{"image_size": 64, "mask_ratio": 0.75, "encoder_norm": "layernorm", "encoder_qk_norm": false, "encoder_inner_norm": false, "norm_pix_loss": true, "decoder_layers": 6, "optimizer": "soap", "lr": 0.0019, "beta1": 0.95, "batch_size": 128, "lr_schedule": "cosine", "adamw_weight_decay_other_params": 0.01}
Rows from block 9 of the encoder, named by matrix and row number. Rows with one number belong to one attention dimension. Each number is 50 + 15 x the weight over its row's rms, rounded and kept within 0 to 99. All counts start at 0. After the name is the row's rms in percent of the matrix's.
# v: attention query, key and value (stacked) (encoder.blocks.9.attn.qkv.weight, 480x160, the v third), inputs 0-79
# proj: attention output (encoder.blocks.9.attn.proj.weight, 160x160, transposed), outputs 0-79
v.3 092:35 42 55 68 48 50 10 29 30 45 52 80 33 44 44 45 51 44 38 32 66 26 56 48 35 54 56 59 39 39 58 40 46 71 24 46 56 71 53 45 44 51 71 58 54 43 29 47 53 35 54 76 37 69 50 34 53 52 56 67 17 59 53 43 59 56 41 17 18 49 34 58 47 64 15 17 53 48 43 24
proj.3 095:64 48 49 62 31 43 66 51 83 40 37 18 64 70 65 59 52 43 59 82 45 63 38 50 70 47 37 69 73 41 26 66 27 24 69 46 32 31 44 52 64 48 50 67 41 57 71 34 42 65 40 39 61 51 58 60 56 55 68 32 69 57 42 73 38 51 67 88 61 49 46 43 58 43 54 55 63 34 22 49
v.4 090:48 61 33 52 34 59 54 38 74 41 65 62 49 72 55 47 67 47 51 79 26 54 71 34 56 06 44 64 44 53 36 49 83 41 48 51 60 48 66 35 65 49 61 57 70 69 69 33 52 38 36 55 20 30 28 38 78 65 24 43 40 49 53 53 26 43 53 64 32 43 63 54 74 46 61 62 53 67 33 31
proj.4 093:61 42 42 54 61 46 52 64 61 50 40 37 77 48 43 57 25 53 40 38 41 29 38 60 45 81 55 46 66 80 51 34 52 62 35 56 54 45 48 86 33 69 30 30 36 55 50 71 40 54 51 30 71 57 35 72 03 47 71 43 57 68 43 58 65 34 58 39 64 64 48 47 15 41 53 40 57 39 59 71
v.5 103:57 27 42 44 45 70 42 58 69 52 15 59 55 41 86 42 38 54 61 39 46 47 71 49 60 72 37 44 62 37 51 51 68 61 59 44 48 55 38 40 71 28 33 47 23 43 28 58 25 40 37 25 47 56 67 47 48 21 49 59 45 61 54 45 34 46 53 74 81 45 67 68 47 68 40 48 35 70 60 42
proj.5 100:46 67 64 39 60 30 75 36 42 43 76 53 49 60 23 47 50 61 47 54 28 46 52 49 40 33 57 69 46 61 47 45 62 58 42 63 35 51 80 51 44 70 78 29 84 34 73 40 71 53 58 68 43 66 34 59 53 85 46 44 50 30 40 43 63 27 48 39 16 54 42 32 44 47 66 47 62 41 21 68
v.6 091:53 31 61 25 56 72 61 36 48 69 58 39 20 54 48 38 61 45 48 48 76 67 14 53 38 60 67 51 39 43 45 62 77 46 38 34 52 27 48 59 61 59 48 46 48 41 22 48 29 85 53 49 38 85 58 38 35 61 78 34 51 55 57 38 53 46 54 51 74 56 68 52 42 47 65 28 38 48 58 52
proj.6 106:52 65 16 54 62 31 38 65 47 25 32 46 51 58 50 65 83 48 43 43 41 65 69 37 70 47 27 47 60 45 67 40 33 46 88 56 43 68 32 45 64 77 57 31 17 26 52 36 59 11 59 40 65 64 34 35 69 29 25 69 44 56 55 54 45 58 27 32 35 50 47 52 50 75 47 72 48 42 58 70
v.7 090:28 35 49 38 43 41 45 67 62 29 39 72 38 39 52 49 68 27 60 59 62 67 14 36 70 84 59 26 53 51 38 47 67 41 54 67 57 53 60 35 76 62 43 36 34 34 35 48 52 59 84 39 28 64 70 58 44 47 81 36 37 52 68 39 87 32 58 35 48 36 64 35 49 58 39 53 20 57 46 50
proj.7 098:75 42 42 77 44 41 35 48 54 72 42 41 53 41 58 55 56 76 62 20 44 57 52 69 50 52 41 69 55 55 50 59 59 49 70 41 54 66 42 44 42 47 70 51 58 20 31 58 61 28 42 55 57 40 51 51 59 75 33 61 50 52 40 63 44 64 33 59 21 47 07 64 51 80 66 50 57 38 57 33
v.8 092:69 41 46 56 42 31 54 40 32 62 35 60 57 51 72 59 62 71 52 34 56 27 40 65 55 50 28 63 61 47 33 38 71 24 77 65 34 51 65 38 71 30 43 32 64 60 42 68 60 36 71 22 36 55 47 50 57 42 64 53 79 46 25 29 24 72 54 18 50 39 39 47 55 58 65 59 48 36 58 51
proj.8 097:29 49 64 72 66 57 41 48 64 74 51 46 48 33 23 63 54 38 62 50 24 59 51 48 34 42 86 43 35 61 58 39 59 65 41 51 45 62 70 33 52 59 43 46 50 61 66 36 52 49 40 64 49 64 55 52 31 50 44 41 12 44 49 87 68 36 56 75 64 81 78 56 24 45 36 64 44 72 24 53
v.9 091:42 47 46 44 54 52 54 66 37 68 59 54 84 52 56 55 71 04 25 37 78 53 58 46 56 47 42 29 43 53 70 69 45 62 47 47 39 59 36 43 68 47 53 64 38 19 33 45 61 68 48 75 37 84 74 28 49 59 54 63 11 53 71 66 60 27 56 57 34 77 56 40 57 58 45 42 40 41 44 49
proj.9 092:48 54 60 58 50 57 67 36 51 36 66 63 12 49 55 56 68 80 74 65 30 63 41 54 46 64 68 83 70 38 44 56 45 44 59 61 48 46 50 85 54 54 56 42 39 61 59 43 40 44 51 39 49 23 27 64 64 30 42 43 81 57 64 46 48 65 29 59 44 30 42 32 52 62 53 63 30 58 87 39
v.10 090:19 61 54 38 43 72 74 69 55 52 45 51 42 44 57 61 52 28 30 43 77 44 33 51 61 57 77 20 36 61 56 52 45 50 61 30 63 53 32 40 57 62 42 40 45 68 43 35 39 60 60 49 44 48 57 30 33 72 72 48 32 56 67 41 35 50 62 44 42 55 56 31 37 52 51 48 52 43 32 39
proj.10 091:66 39 52 69 54 21 48 49 50 27 56 40 56 44 46 41 71 55 65 57 34 30 49 54 21 40 38 92 52 39 43 33 40 65 40 58 38 45 67 40 44 67 69 62 36 32 54 49 69 32 28 37 57 55 63 54 72 42 29 41 54 61 69 41 55 46 24 54 36 39 55 88 56 71 56 58 46 64 61 51
v.11 097:58 63 35 40 32 54 46 67 62 57 51 29 61 77 65 33 36 20 70 80 63 64 18 07 54 39 52 33 37 58 69 76 60 66 41 51 60 54 61 49 71 88 48 50 65 49 43 57 55 40 62 45 43 93 51 48 65 32 35 41 62 58 55 61 65 34 39 66 54 35 39 37 34 73 51 25 63 36 63 37
proj.11 097:48 34 31 61 30 58 74 42 22 02 23 46 45 31 30 22 58 53 35 41 51 44 69 48 67 68 48 86 68 53 41 57 57 49 55 55 32 30 43 44 39 47 44 57 35 54 35 44 76 46 38 32 42 20 49 44 76 44 71 64 58 65 63 53 44 47 47 39 31 35 60 49 69 37 53 75 46 54 46 63
v.12 091:28 50 41 73 48 26 57 68 34 40 34 58 51 43 25 46 62 18 61 27 56 46 71 53 38 38 34 59 26 25 32 78 28 54 47 40 74 41 61 72 83 44 74 51 29 64 29 42 28 40 53 48 60 57 49 54 58 51 37 49 35 63 50 38 49 50 38 61 35 37 78 56 46 44 48 26 66 39 66 20
proj.12 097:45 38 41 56 58 67 62 20 88 56 67 26 58 64 52 53 45 52 44 53 40 65 42 32 44 53 53 66 71 74 52 46 88 40 54 62 24 58 53 13 22 72 31 58 63 52 52 37 66 45 41 30 21 66 66 60 64 32 61 48 59 58 53 67 54 76 43 75 52 36 24 25 47 52 65 52 41 54 39 58
v.13 097:37 74 40 22 42 58 56 55 49 45 55 48 58 70 44 67 43 25 62 56 38 58 50 53 47 25 50 35 65 54 57 43 39 51 25 37 46 61 37 77 41 79 48 68 56 51 53 31 70 99 51 54 64 66 52 41 70 41 48 56 73 41 75 04 47 44 63 29 66 57 61 46 26 90 38 40 60 39 58 56
proj.13 112:44 38 43 54 39 64 67 34 43 39 52 63 37 28 69 44 64 81 46 57 44 33 55 47 59 65 49 61 46 49 60 54 57 48 57 71 57 51 43 48 65 35 73 40 37 44 53 64 57 03 50 27 46 47 55 56 62 67 47 41 19 51 36 74 55 81 41 69 33 38 49 54 66 31 65 33 41 72 58 59
v.14 092:43 56 33 38 43 76 41 25 67 62 57 39 41 35 39 54 39 29 54 39 54 56 61 78 62 17 44 69 21 11 49 42 52 39 43 56 39 49 46 53 84 56 43 51 63 60 50 54 28 69 66 20 32 17 48 59 46 59 48 37 39 16 61 49 34 61 64 87 57 53 44 65 43 55 36 51 37 53 53 42
proj.14 098:55 59 73 46 65 39 66 86 44 37 27 42 69 68 59 41 70 80 40 56 55 44 35 35 64 53 70 34 55 84 52 77 45 77 73 38 52 45 48 51 10 37 57 52 30 37 42 65 55 57 48 79 65 79 37 27 51 40 49 64 74 65 56 39 52 35 53 26 27 42 60 49 63 56 65 73 40 55 58 57
v.15 102:54 55 43 38 44 36 48 12 44 43 34 52 63 53 46 74 54 53 64 39 57 58 56 57 65 43 29 79 39 50 41 59 30 83 36 47 65 48 48 64 57 38 70 47 52 20 47 46 54 59 53 59 58 42 58 45 48 52 67 76 25 71 51 28 63 64 46 43 33 61 43 50 67 57 49 66 53 77 33 24
proj.15 101:36 46 27 48 74 42 71 64 52 76 59 64 44 23 59 45 36 72 26 46 46 35 36 33 48 40 63 26 83 44 43 38 78 53 42 57 36 52 59 43 35 46 32 36 35 87 44 50 36 40 48 49 47 54 55 46 66 25 38 47 70 46 57 46 40 41 72 79 59 58 52 29 35 50 52 28 42 32 73 62
v.16 094:43 61 51 76 42 44 43 52 28 57 27 64 49 38 43 58 55 37 53 47 42 27 24 66 69 60 79 32 44 43 55 28 51 53 46 54 56 43 28 51 52 58 74 47 88 87 73 61 23 27 63 43 38 53 49 41 47 29 41 74 65 65 54 49 41 54 57 21 70 38 51 53 69 54 65 67 58 37 31 42
proj.16 095:40 46 26 27 57 37 48 52 56 45 57 56 42 48 56 29 66 75 54 34 47 86 82 64 48 57 40 80 38 52 47 61 53 23 69 43 34 52 47 47 58 71 37 36 18 25 33 30 56 49 65 60 57 58 43 60 66 67 41 53 56 47 48 32 45 59 49 49 36 52 42 45 48 68 43 41 23 61 93 75
v.17 093:36 96 69 42 25 61 33 16 46 70 61 22 76 58 49 37 65 51 46 46 40 52 41 49 52 53 80 53 49 63 38 26 50 65 43 27 73 45 16 57 25 55 72 42 94 55 52 56 45 35 72 69 38 47 60 56 53 57 30 43 35 49 49 58 54 31 54 20 60 13 36 30 44 47 64 44 52 48 71 29
proj.17 092:56 36 31 58 73 39 63 65 40 27 43 69 44 46 62 47 76 52 61 51 40 61 59 40 36 74 56 46 28 17 52 70 49 24 55 70 46 36 35 66 61 73 60 51 27 65 46 54 38 49 54 57 72 45 45 21 66 33 38 72 67 50 51 56 68 90 75 32 59 54 52 57 61 45 47 48 45 75 45 71
v.18 083:55 85 54 62 83 36 67 61 37 54 32 61 59 49 65 44 79 62 38 66 41 45 61 69 52 33 52 55 65 50 22 81 73 53 39 58 71 43 50 48 53 35 24 79 66 55 37 35 46 74 53 62 49 46 28 49 34 31 37 53 80 49 42 61 23 41 48 52 68 59 40 72 56 61 75 56 50 39 26 63
proj.18 089:28 28 36 07 40 66 33 35 68 55 50 44 32 63 43 50 54 44 50 37 67 49 70 41 54 60 31 60 15 50 59 50 71 36 59 48 45 40 67 36 44 33 47 38 48 14 50 46 73 44 58 72 42 44 75 54 71 52 49 59 32 48 62 53 49 64 27 58 51 50 44 49 55 49 58 33 51 77 52 45
v.19 095:51 85 44 41 27 60 48 51 42 31 78 34 71 24 55 54 65 62 34 51 24 50 82 31 43 48 58 65 39 37 30 52 49 43 49 44 98 38 45 43 18 49 33 73 65 53 49 39 44 69 70 49 60 43 78 73 18 41 73 55 41 41 43 59 57 57 54 33 60 24 55 50 62 71 56 52 53 42 58 58
proj.19 093:50 47 87 28 59 31 38 49 41 52 01 38 39 46 49 42 43 30 49 48 71 47 23 50 45 75 28 52 37 47 51 62 52 69 33 54 17 67 74 24 65 46 52 27 52 53 31 46 54 32 44 61 42 39 54 30 51 41 26 56 64 60 55 63 39 55 51 49 48 45 56 34 53 62 57 36 42 61 53 44
v.20 092:57 86 89 61 48 43 35 52 57 78 29 63 40 64 45 52 45 60 56 73 41 51 41 46 38 44 64 31 43 59 38 47 30 61 62 33 52 26 41 46 46 58 81 51 62 68 52 62 37 26 44 58 40 44 33 55 71 36 18 37 40 34 55 44 65 50 59 36 60 53 72 16 61 61 62 28 58 43 62 52
proj.20 091:34 54 38 46 39 64 65 28 66 37 70 45 53 43 61 48 51 61 47 20 54 81 65 47 35 26 40 79 45 24 57 33 50 25 41 64 49 40 54 52 49 43 31 56 37 69 45 49 45 56 58 71 55 38 70 33 47 37 61 56 75 73 30 45 39 63 59 54 50 64 67 77 51 72 22 49 48 69 35 46
v.21 095:45 80 80 67 49 13 52 50 64 58 54 50 73 43 43 33 48 57 57 88 43 48 77 54 63 27 44 32 82 48 18 56 64 43 34 27 55 55 54 32 52 50 46 66 68 40 61 37 32 37 47 55 43 08 27 42 58 58 40 51 49 56 45 28 49 44 48 71 48 35 55 55 75 56 52 45 47 13 39 64
proj.21 115:49 32 53 54 74 90 47 52 27 48 63 30 30 67 52 45 67 30 31 26 45 52 19 46 49 74 56 52 27 55 83 37 45 66 31 50 39 63 51 96 39 43 41 43 37 61 34 49 66 80 49 82 55 77 61 58 27 46 52 41 48 50 57 60 44 39 34 40 46 75 34 52 31 37 51 41 42 80 51 32
v.22 092:72 85 11 66 32 47 30 44 19 43 41 34 65 25 38 38 53 43 55 71 38 23 58 59 61 36 52 58 09 44 48 55 54 66 58 46 69 50 48 43 42 80 62 59 54 40 74 59 29 68 34 45 41 44 49 65 47 21 48 85 53 33 59 41 60 69 61 24 50 58 45 49 58 60 48 73 54 61 41 56
proj.22 102:53 45 90 50 53 24 62 75 44 68 53 66 32 64 45 52 61 69 66 36 51 56 21 48 71 67 47 65 60 58 41 20 54 54 57 41 24 28 44 61 50 34 29 65 63 42 34 35 53 21 46 76 38 54 52 35 70 61 46 38 45 54 58 80 40 47 36 32 44 34 64 37 45 59 55 62 48 29 54 48
v.23 102:48 52 72 58 72 42 58 39 34 26 32 33 68 55 41 48 36 37 31 70 59 30 52 29 40 49 34 60 62 63 60 73 33 71 69 42 62 64 74 47 43 27 48 50 34 62 54 54 70 21 51 68 46 24 55 58 76 64 68 15 21 32 48 58 59 49 45 34 19 44 54 62 51 60 30 30 64 57 64 54
proj.23 113:55 57 40 70 39 62 23 45 51 67 60 47 52 61 69 53 36 49 48 41 33 72 35 38 27 50 59 22 72 34 69 09 72 67 38 58 63 52 48 60 44 84 66 66 49 80 57 70 38 69 85 44 56 80 26 50 46 47 38 53 60 72 45 73 35 23 55 59 57 63 87 48 54 66 70 66 54 64 40 46
v.24 078:64 46 51 60 42 68 40 52 53 48 75 52 93 28 50 64 55 57 71 26 48 50 49 19 49 47 82 33 35 23 77 58 69 38 48 37 39 40 17 30 50 54 54 52 61 55 57 29 21 50 48 48 48 73 49 58 52 23 85 58 42 70 53 56 41 51 53 43 59 51 56 45 44 73 51 65 55 71 57 26
proj.24 092:45 36 60 25 24 44 33 51 72 53 24 52 27 46 53 36 52 44 38 45 55 36 45 58 69 58 29 81 33 72 30 72 56 34 34 56 46 55 52 51 37 55 43 46 59 45 40 43 74 38 53 07 27 37 55 39 48 85 45 61 57 47 45 42 70 60 68 65 41 48 72 45 44 56 49 35 46 31 28 73
v.25 078:47 55 73 55 81 41 20 42 60 60 49 42 55 48 43 46 47 52 57 42 63 76 66 57 66 54 65 30 59 46 54 50 59 47 62 25 62 46 50 47 52 71 33 17 58 50 58 57 75 40 27 62 39 30 36 62 88 31 00 50 37 44 52 18 66 43 59 50 50 72 66 37 68 47 86 47 46 70 55 62
proj.25 082:49 58 37 36 43 75 56 64 41 56 41 55 70 74 58 38 84 48 49 79 59 60 51 67 27 54 43 82 44 37 52 49 57 50 44 67 49 57 59 60 69 26 70 72 36 68 61 38 36 70 54 32 54 60 64 38 50 77 65 32 53 71 42 47 64 41 62 66 53 33 46 69 46 64 34 60 68 56 63 26
v.26 081:61 59 52 60 75 20 59 56 30 17 40 44 43 79 19 56 40 28 58 74 28 46 56 61 53 39 43 73 58 59 60 51 63 60 49 49 78 61 65 54 39 43 27 65 46 57 47 37 82 59 70 58 28 22 28 44 56 68 60 24 46 20 59 65 61 59 42 42 23 46 53 54 88 31 55 43 34 56 55 33
proj.26 094:56 22 35 48 45 72 60 52 33 51 73 35 67 45 67 43 50 52 49 47 73 51 49 33 46 57 43 17 63 65 53 32 51 62 47 69 31 47 52 52 58 68 82 67 26 58 24 44 27 54 73 69 59 59 22 62 45 36 53 58 61 70 64 65 46 32 38 67 49 28 49 50 35 52 63 47 49 64 62 69
v.27 092:48 01 60 55 55 58 54 51 68 53 59 56 33 73 79 44 50 94 46 54 55 60 54 56 37 42 60 70 60 48 48 37 44 48 38 49 22 60 54 49 54 33 19 46 33 46 37 29 65 71 42 52 48 50 38 37 58 50 54 42 68 37 47 52 65 24 35 77 45 79 63 39 38 59 38 61 40 59 56 49
proj.27 091:50 64 62 59 41 44 41 16 60 72 34 72 46 44 58 63 28 40 56 43 35 51 45 57 77 24 52 32 63 68 60 73 37 40 32 43 65 29 66 47 28 28 64 51 88 60 68 70 50 47 60 67 45 44 86 37 51 46 46 46 50 49 34 36 45 51 48 61 70 59 52 71 59 21 58 40 54 60 41 63
v.28 088:28 43 50 50 69 44 63 42 54 34 60 67 37 70 63 64 56 56 54 39 61 47 52 51 35 49 40 66 58 25 58 56 53 72 72 58 64 68 53 72 70 00 23 57 56 66 52 24 72 58 51 40 59 42 50 33 56 68 70 32 75 41 38 58 41 47 21 43 49 52 50 53 69 47 40 67 59 61 37 38
proj.28 103:72 63 26 35 46 53 67 35 37 66 50 22 56 46 53 57 54 46 42 54 57 48 38 23 44 33 42 29 43 58 32 54 74 45 42 42 40 64 74 16 62 70 77 40 28 46 51 56 50 64 63 45 40 58 37 39 81 29 43 68 48 32 58 37 49 55 69 56 46 36 52 68 35 38 67 24 38 44 60 36
v.29 114:56 54 29 31 45 53 53 72 67 78 47 38 70 52 58 27 42 79 67 54 61 55 43 56 73 47 65 51 49 68 17 53 64 32 42 57 06 52 50 56 51 65 30 36 40 25 28 53 19 45 28 25 55 72 62 57 32 63 33 66 57 66 65 49 57 59 54 55 52 28 41 10 50 47 56 54 45 34 41 48
proj.29 106:38 34 57 69 62 58 60 45 69 40 39 60 28 36 34 62 50 26 26 37 43 57 56 42 57 48 54 49 68 46 67 79 25 18 82 33 63 45 27 48 32 30 49 44 50 59 72 35 57 49 60 42 40 21 61 49 48 33 50 44 48 77 68 45 54 65 45 67 39 52 46 43 32 66 12 64 52 69 76 54
v.30 097:53 19 35 63 80 44 51 52 67 50 60 55 40 54 45 32 54 63 69 75 65 49 56 47 80 55 48 53 75 65 29 72 49 61 55 41 28 70 57 56 95 49 24 40 36 39 26 20 39 62 38 47 56 22 50 35 23 55 43 16 50 36 47 53 49 35 65 56 41 64 74 47 27 44 53 61 17 31 56 61
proj.30 101:50 51 68 69 34 75 46 33 50 56 42 73 63 68 73 46 29 59 34 56 37 65 40 41 65 66 64 62 61 36 63 57 51 84 37 46 61 45 68 64 30 27 39 44 51 50 65 79 46 60 66 71 47 63 36 53 47 40 19 47 46 67 54 66 38 35 38 71 48 64 28 36 43 33 45 71 74 63 47 22
v.31 099:58 38 59 46 76 71 53 31 43 29 68 61 60 65 49 32 64 57 38 25 49 57 26 29 31 64 17 61 62 17 53 58 52 60 65 43 68 60 75 54 40 14 24 44 57 31 42 60 55 46 51 45 67 40 47 53 47 61 47 18 49 33 42 44 52 74 30 45 59 54 38 66 49 26 31 27 37 52 59 51
proj.31 108:54 53 66 40 44 32 45 59 44 66 59 51 53 71 76 53 34 28 48 60 40 67 52 53 47 52 63 26 42 62 61 38 35 82 33 39 65 84 38 46 59 52 67 38 55 68 50 58 52 51 44 65 48 45 51 41 33 52 43 38 25 36 38 59 39 44 53 43 71 61 72 55 39 35 52 67 61 55 46 57
v.32 094:46 02 43 31 78 37 45 14 29 73 64 62 60 66 36 69 49 75 49 50 40 68 50 32 57 73 29 45 71 80 26 59 48 35 70 50 47 55 70 52 39 46 60 45 48 64 85 35 42 36 68 57 52 68 53 45 51 59 88 69 31 59 28 73 47 29 83 66 61 55 52 52 78 32 45 33 49 39 30 40
proj.32 092:48 66 25 59 64 74 61 66 56 45 59 43 52 52 71 30 53 52 73 60 68 42 47 61 53 37 46 35 63 26 41 45 52 63 43 43 57 46 36 42 54 84 38 62 52 32 37 40 78 46 60 32 60 40 35 51 97 50 34 48 57 14 78 42 47 68 08 31 37 23 51 61 61 55 61 49 35 39 68 52
v.33 097:23 41 44 23 53 48 47 46 67 42 31 33 31 42 22 37 38 53 64 54 52 48 55 88 48 44 37 43 54 32 37 63 64 54 27 55 65 72 46 42 35 53 30 46 36 61 61 50 54 59 55 47 46 32 11 62 48 25 32 57 67 36 55 37 73 41 51 62 34 21 53 66 52 60 38 97 55 32 51 67
proj.33 095:76 83 50 58 69 48 76 52 23 72 61 39 61 62 60 59 49 62 44 51 48 48 30 15 46 82 49 59 58 45 40 44 41 52 51 31 48 50 43 50 63 55 45 55 30 66 38 55 52 54 41 45 39 73 72 59 47 51 64 50 31 74 57 38 57 61 44 38 82 72 59 56 33 43 69 35 38 64 52 27
v.34 082:45 55 69 56 46 57 42 47 60 43 57 50 48 38 42 69 41 47 44 57 59 64 36 82 51 36 71 44 39 43 31 81 43 62 53 27 25 49 44 33 55 56 35 36 38 52 44 56 59 62 18 21 30 47 58 33 54 58 69 40 44 22 57 38 44 81 63 57 39 35 78 39 50 53 56 58 60 29 29 63
proj.34 079:56 64 60 32 37 26 54 65 31 50 31 70 40 54 57 63 60 58 63 56 66 80 44 48 51 73 53 58 39 37 66 31 47 44 49 47 61 56 54 91 45 45 62 20 42 49 92 55 48 40 78 66 46 50 39 53 27 40 34 41 62 74 47 42 46 29 72 44 46 68 51 57 54 52 44 53 42 67 76 49
v.35 076:40 42 31 45 66 19 78 27 30 27 56 62 26 34 59 46 73 81 43 24 27 16 59 54 66 28 46 71 46 49 54 00 58 43 24 50 84 46 55 54 46 33 75 44 66 42 57 48 78 45 67 53 44 67 69 48 29 45 38 47 65 48 60 45 55 47 35 46 51 58 49 42 57 23 56 37 44 36 49 53
proj.35 091:49 56 68 51 63 67 47 40 85 52 34 77 43 53 45 50 48 18 46 50 41 55 20 44 69 61 57 55 79 52 43 77 60 38 62 68 34 47 45 46 45 63 22 74 37 76 50 48 46 22 37 49 62 53 62 36 65 56 56 66 67 56 70 60 57 67 19 61 65 50 43 65 14 61 62 56 54 43 34 10
v.36 102:27 51 46 57 27 64 49 72 47 22 71 36 35 40 66 59 28 26 49 67 56 55 41 43 46 18 68 47 40 59 79 29 71 47 52 46 63 43 72 38 68 35 60 40 48 44 54 57 51 58 49 36 65 37 43 59 60 68 24 39 70 42 19 36 32 57 38 53 45 72 45 26 33 53 63 46 24 70 73 39
proj.36 100:65 60 64 78 51 49 65 53 54 46 35 67 67 70 51 76 60 43 47 47 50 64 70 27 38 68 41 56 69 62 62 57 49 57 37 29 51 72 64 55 40 61 64 45 65 37 27 56 27 65 36 61 41 42 53 38 53 50 67 54 42 48 19 75 53 32 73 51 59 33 66 34 52 46 32 65 73 47 19 44
v.37 105:48 23 29 64 46 52 42 56 51 62 23 57 55 68 47 38 88 46 74 30 11 36 44 45 44 68 51 55 47 44 16 42 46 38 77 52 55 38 34 48 34 66 60 70 24 40 51 56 55 24 43 33 56 22 38 59 52 49 16 50 47 60 76 32 62 45 52 39 55 53 48 58 46 69 41 43 68 52 58 63
proj.37 102:34 80 57 47 43 59 50 57 52 62 65 56 21 41 40 67 32 32 51 36 66 45 50 59 57 27 38 57 67 25 51 55 24 37 56 55 33 55 44 59 53 31 17 26 38 44 67 42 60 55 64 34 51 63 71 44 62 20 55 31 46 24 55 49 50 60 17 50 19 62 46 71 61 30 75 50 38 36 51 66
v.38 098:46 33 53 36 58 26 62 77 47 63 41 24 64 41 41 57 32 65 41 71 65 49 65 39 46 60 38 37 56 30 46 56 50 55 33 75 44 60 35 44 29 56 51 63 51 72 40 34 43 57 45 60 42 70 68 51 36 36 87 59 80 86 36 54 54 38 36 40 58 42 55 15 67 37 54 55 53 62 32 24
proj.38 096:58 50 44 72 51 62 66 52 63 38 57 48 45 59 47 42 50 53 56 14 49 40 25 58 49 58 51 39 73 83 58 26 71 50 32 34 61 58 66 38 67 53 76 51 44 45 53 68 54 39 62 64 67 41 36 70 57 81 51 42 46 39 58 52 60 58 56 39 35 51 67 82 47 51 31 46 80 59 50 52
v.39 090:81 63 59 49 53 30 64 42 57 60 42 58 60 70 78 39 46 72 44 38 54 22 46 47 59 53 60 45 30 66 37 27 39 59 57 36 68 66 82 34 47 34 36 31 72 40 56 49 50 21 58 34 40 72 54 36 48 64 22 61 36 59 38 26 49 53 49 53 50 31 45 50 45 57 74 34 52 40 31 69
proj.39 089:34 29 75 43 57 50 47 56 48 42 60 57 36 46 28 60 68 34 70 60 32 67 43 37 36 62 60 64 53 41 70 48 50 53 43 57 30 76 42 68 86 60 63 36 17 59 39 25 56 45 59 71 55 16 60 37 59 35 71 59 74 54 81 85 56 75 35 41 60 65 84 52 67 66 43 53 26 79 65 59
v.40 097:51 67 36 55 58 61 28 38 22 52 55 31 51 40 53 12 69 31 76 67 57 44 74 41 47 43 60 55 49 36 79 55 51 53 55 49 57 43 55 53 72 67 66 54 90 51 54 39 42 29 26 52 59 70 55 72 33 43 29 49 48 35 58 49 35 41 64 38 69 42 36 52 64 48 31 41 56 60 47 64
proj.40 100:51 45 31 56 29 42 53 63 69 79 50 24 58 37 80 81 25 37 56 47 65 42 51 58 65 41 51 53 53 49 44 32 48 60 72 70 33 63 33 86 35 42 88 42 38 47 31 71 46 53 70 50 42 43 56 52 82 68 52 52 66 69 70 66 61 70 62 87 66 56 69 33 41 63 44 51 66 39 76 56
v.41 100:43 63 40 64 24 55 73 82 45 66 75 41 30 49 54 37 61 36 63 44 28 17 46 36 79 27 43 59 37 44 59 50 49 40 38 60 52 44 47 50 53 46 64 59 23 55 56 43 47 43 74 30 49 40 58 65 68 59 54 35 52 58 52 40 22 34 63 62 30 53 43 76 36 62 39 73 69 65 47 65
proj.41 092:72 42 69 61 44 61 19 44 46 44 36 46 73 50 50 46 45 34 68 62 82 43 48 49 13 54 50 64 54 45 58 60 28 72 37 38 30 47 54 55 36 41 39 39 72 85 51 60 49 72 40 37 43 43 42 70 42 54 25 65 47 47 51 57 85 49 47 38 56 46 49 48 54 59 57 34 45 46 67 45
v.42 101:49 26 39 44 79 46 63 36 39 53 39 64 80 55 49 53 71 77 33 48 44 38 50 53 49 41 69 46 73 41 36 40 28 34 70 50 43 63 60 55 46 56 47 30 44 48 47 67 45 34 42 79 55 70 53 57 53 25 37 65 50 89 28 78 76 30 63 50 39 53 58 57 73 53 45 64 43 40 43 40
proj.42 096:41 73 22 43 34 45 23 70 43 44 70 36 32 41 65 42 49 64 52 37 27 15 72 48 61 60 26 66 46 70 53 50 91 95 47 44 36 50 50 27 57 67 48 54 39 68 53 47 42 39 55 50 46 51 42 39 54 52 64 40 67 29 65 32 41 60 16 48 65 57 33 66 49 36 53 52 50 76 50 44
v.43 123:51 70 27 63 59 47 42 68 40 57 51 27 41 60 49 25 85 52 66 21 32 30 51 39 58 39 56 73 43 35 50 47 45 57 47 72 64 26 22 47 37 24 57 53 56 67 56 36 33 36 51 59 61 30 54 84 44 50 08 38 58 53 60 52 59 22 37 48 59 51 44 50 41 68 39 70 55 78 73 65
proj.43 107:52 48 72 79 50 77 70 24 74 72 51 64 48 42 33 49 41 35 37 44 25 36 54 45 71 55 52 43 92 59 44 68 37 50 54 35 17 44 73 58 56 52 23 70 30 81 60 70 73 65 53 62 42 62 58 34 58 35 71 47 57 66 70 49 47 61 44 78 38 39 42 53 59 55 49 41 36 37 33 57
v.44 107:45 57 62 34 59 47 25 70 44 47 47 32 49 41 49 68 37 63 37 94 83 76 24 45 49 67 27 30 47 74 59 63 68 30 54 55 49 30 31 72 65 51 52 49 42 46 47 32 45 83 50 55 54 73 46 51 42 40 89 61 47 55 35 40 45 58 40 38 48 45 25 28 47 37 53 23 68 56 60 33
proj.44 107:21 44 30 48 43 32 70 30 60 51 59 53 60 60 56 39 20 30 72 44 40 48 82 73 35 35 56 31 78 19 30 49 43 46 24 69 42 66 23 18 44 60 43 60 56 25 61 69 78 31 55 40 39 66 39 46 64 59 73 54 49 52 38 71 56 34 65 82 34 42 91 64 66 51 44 54 70 39 52 53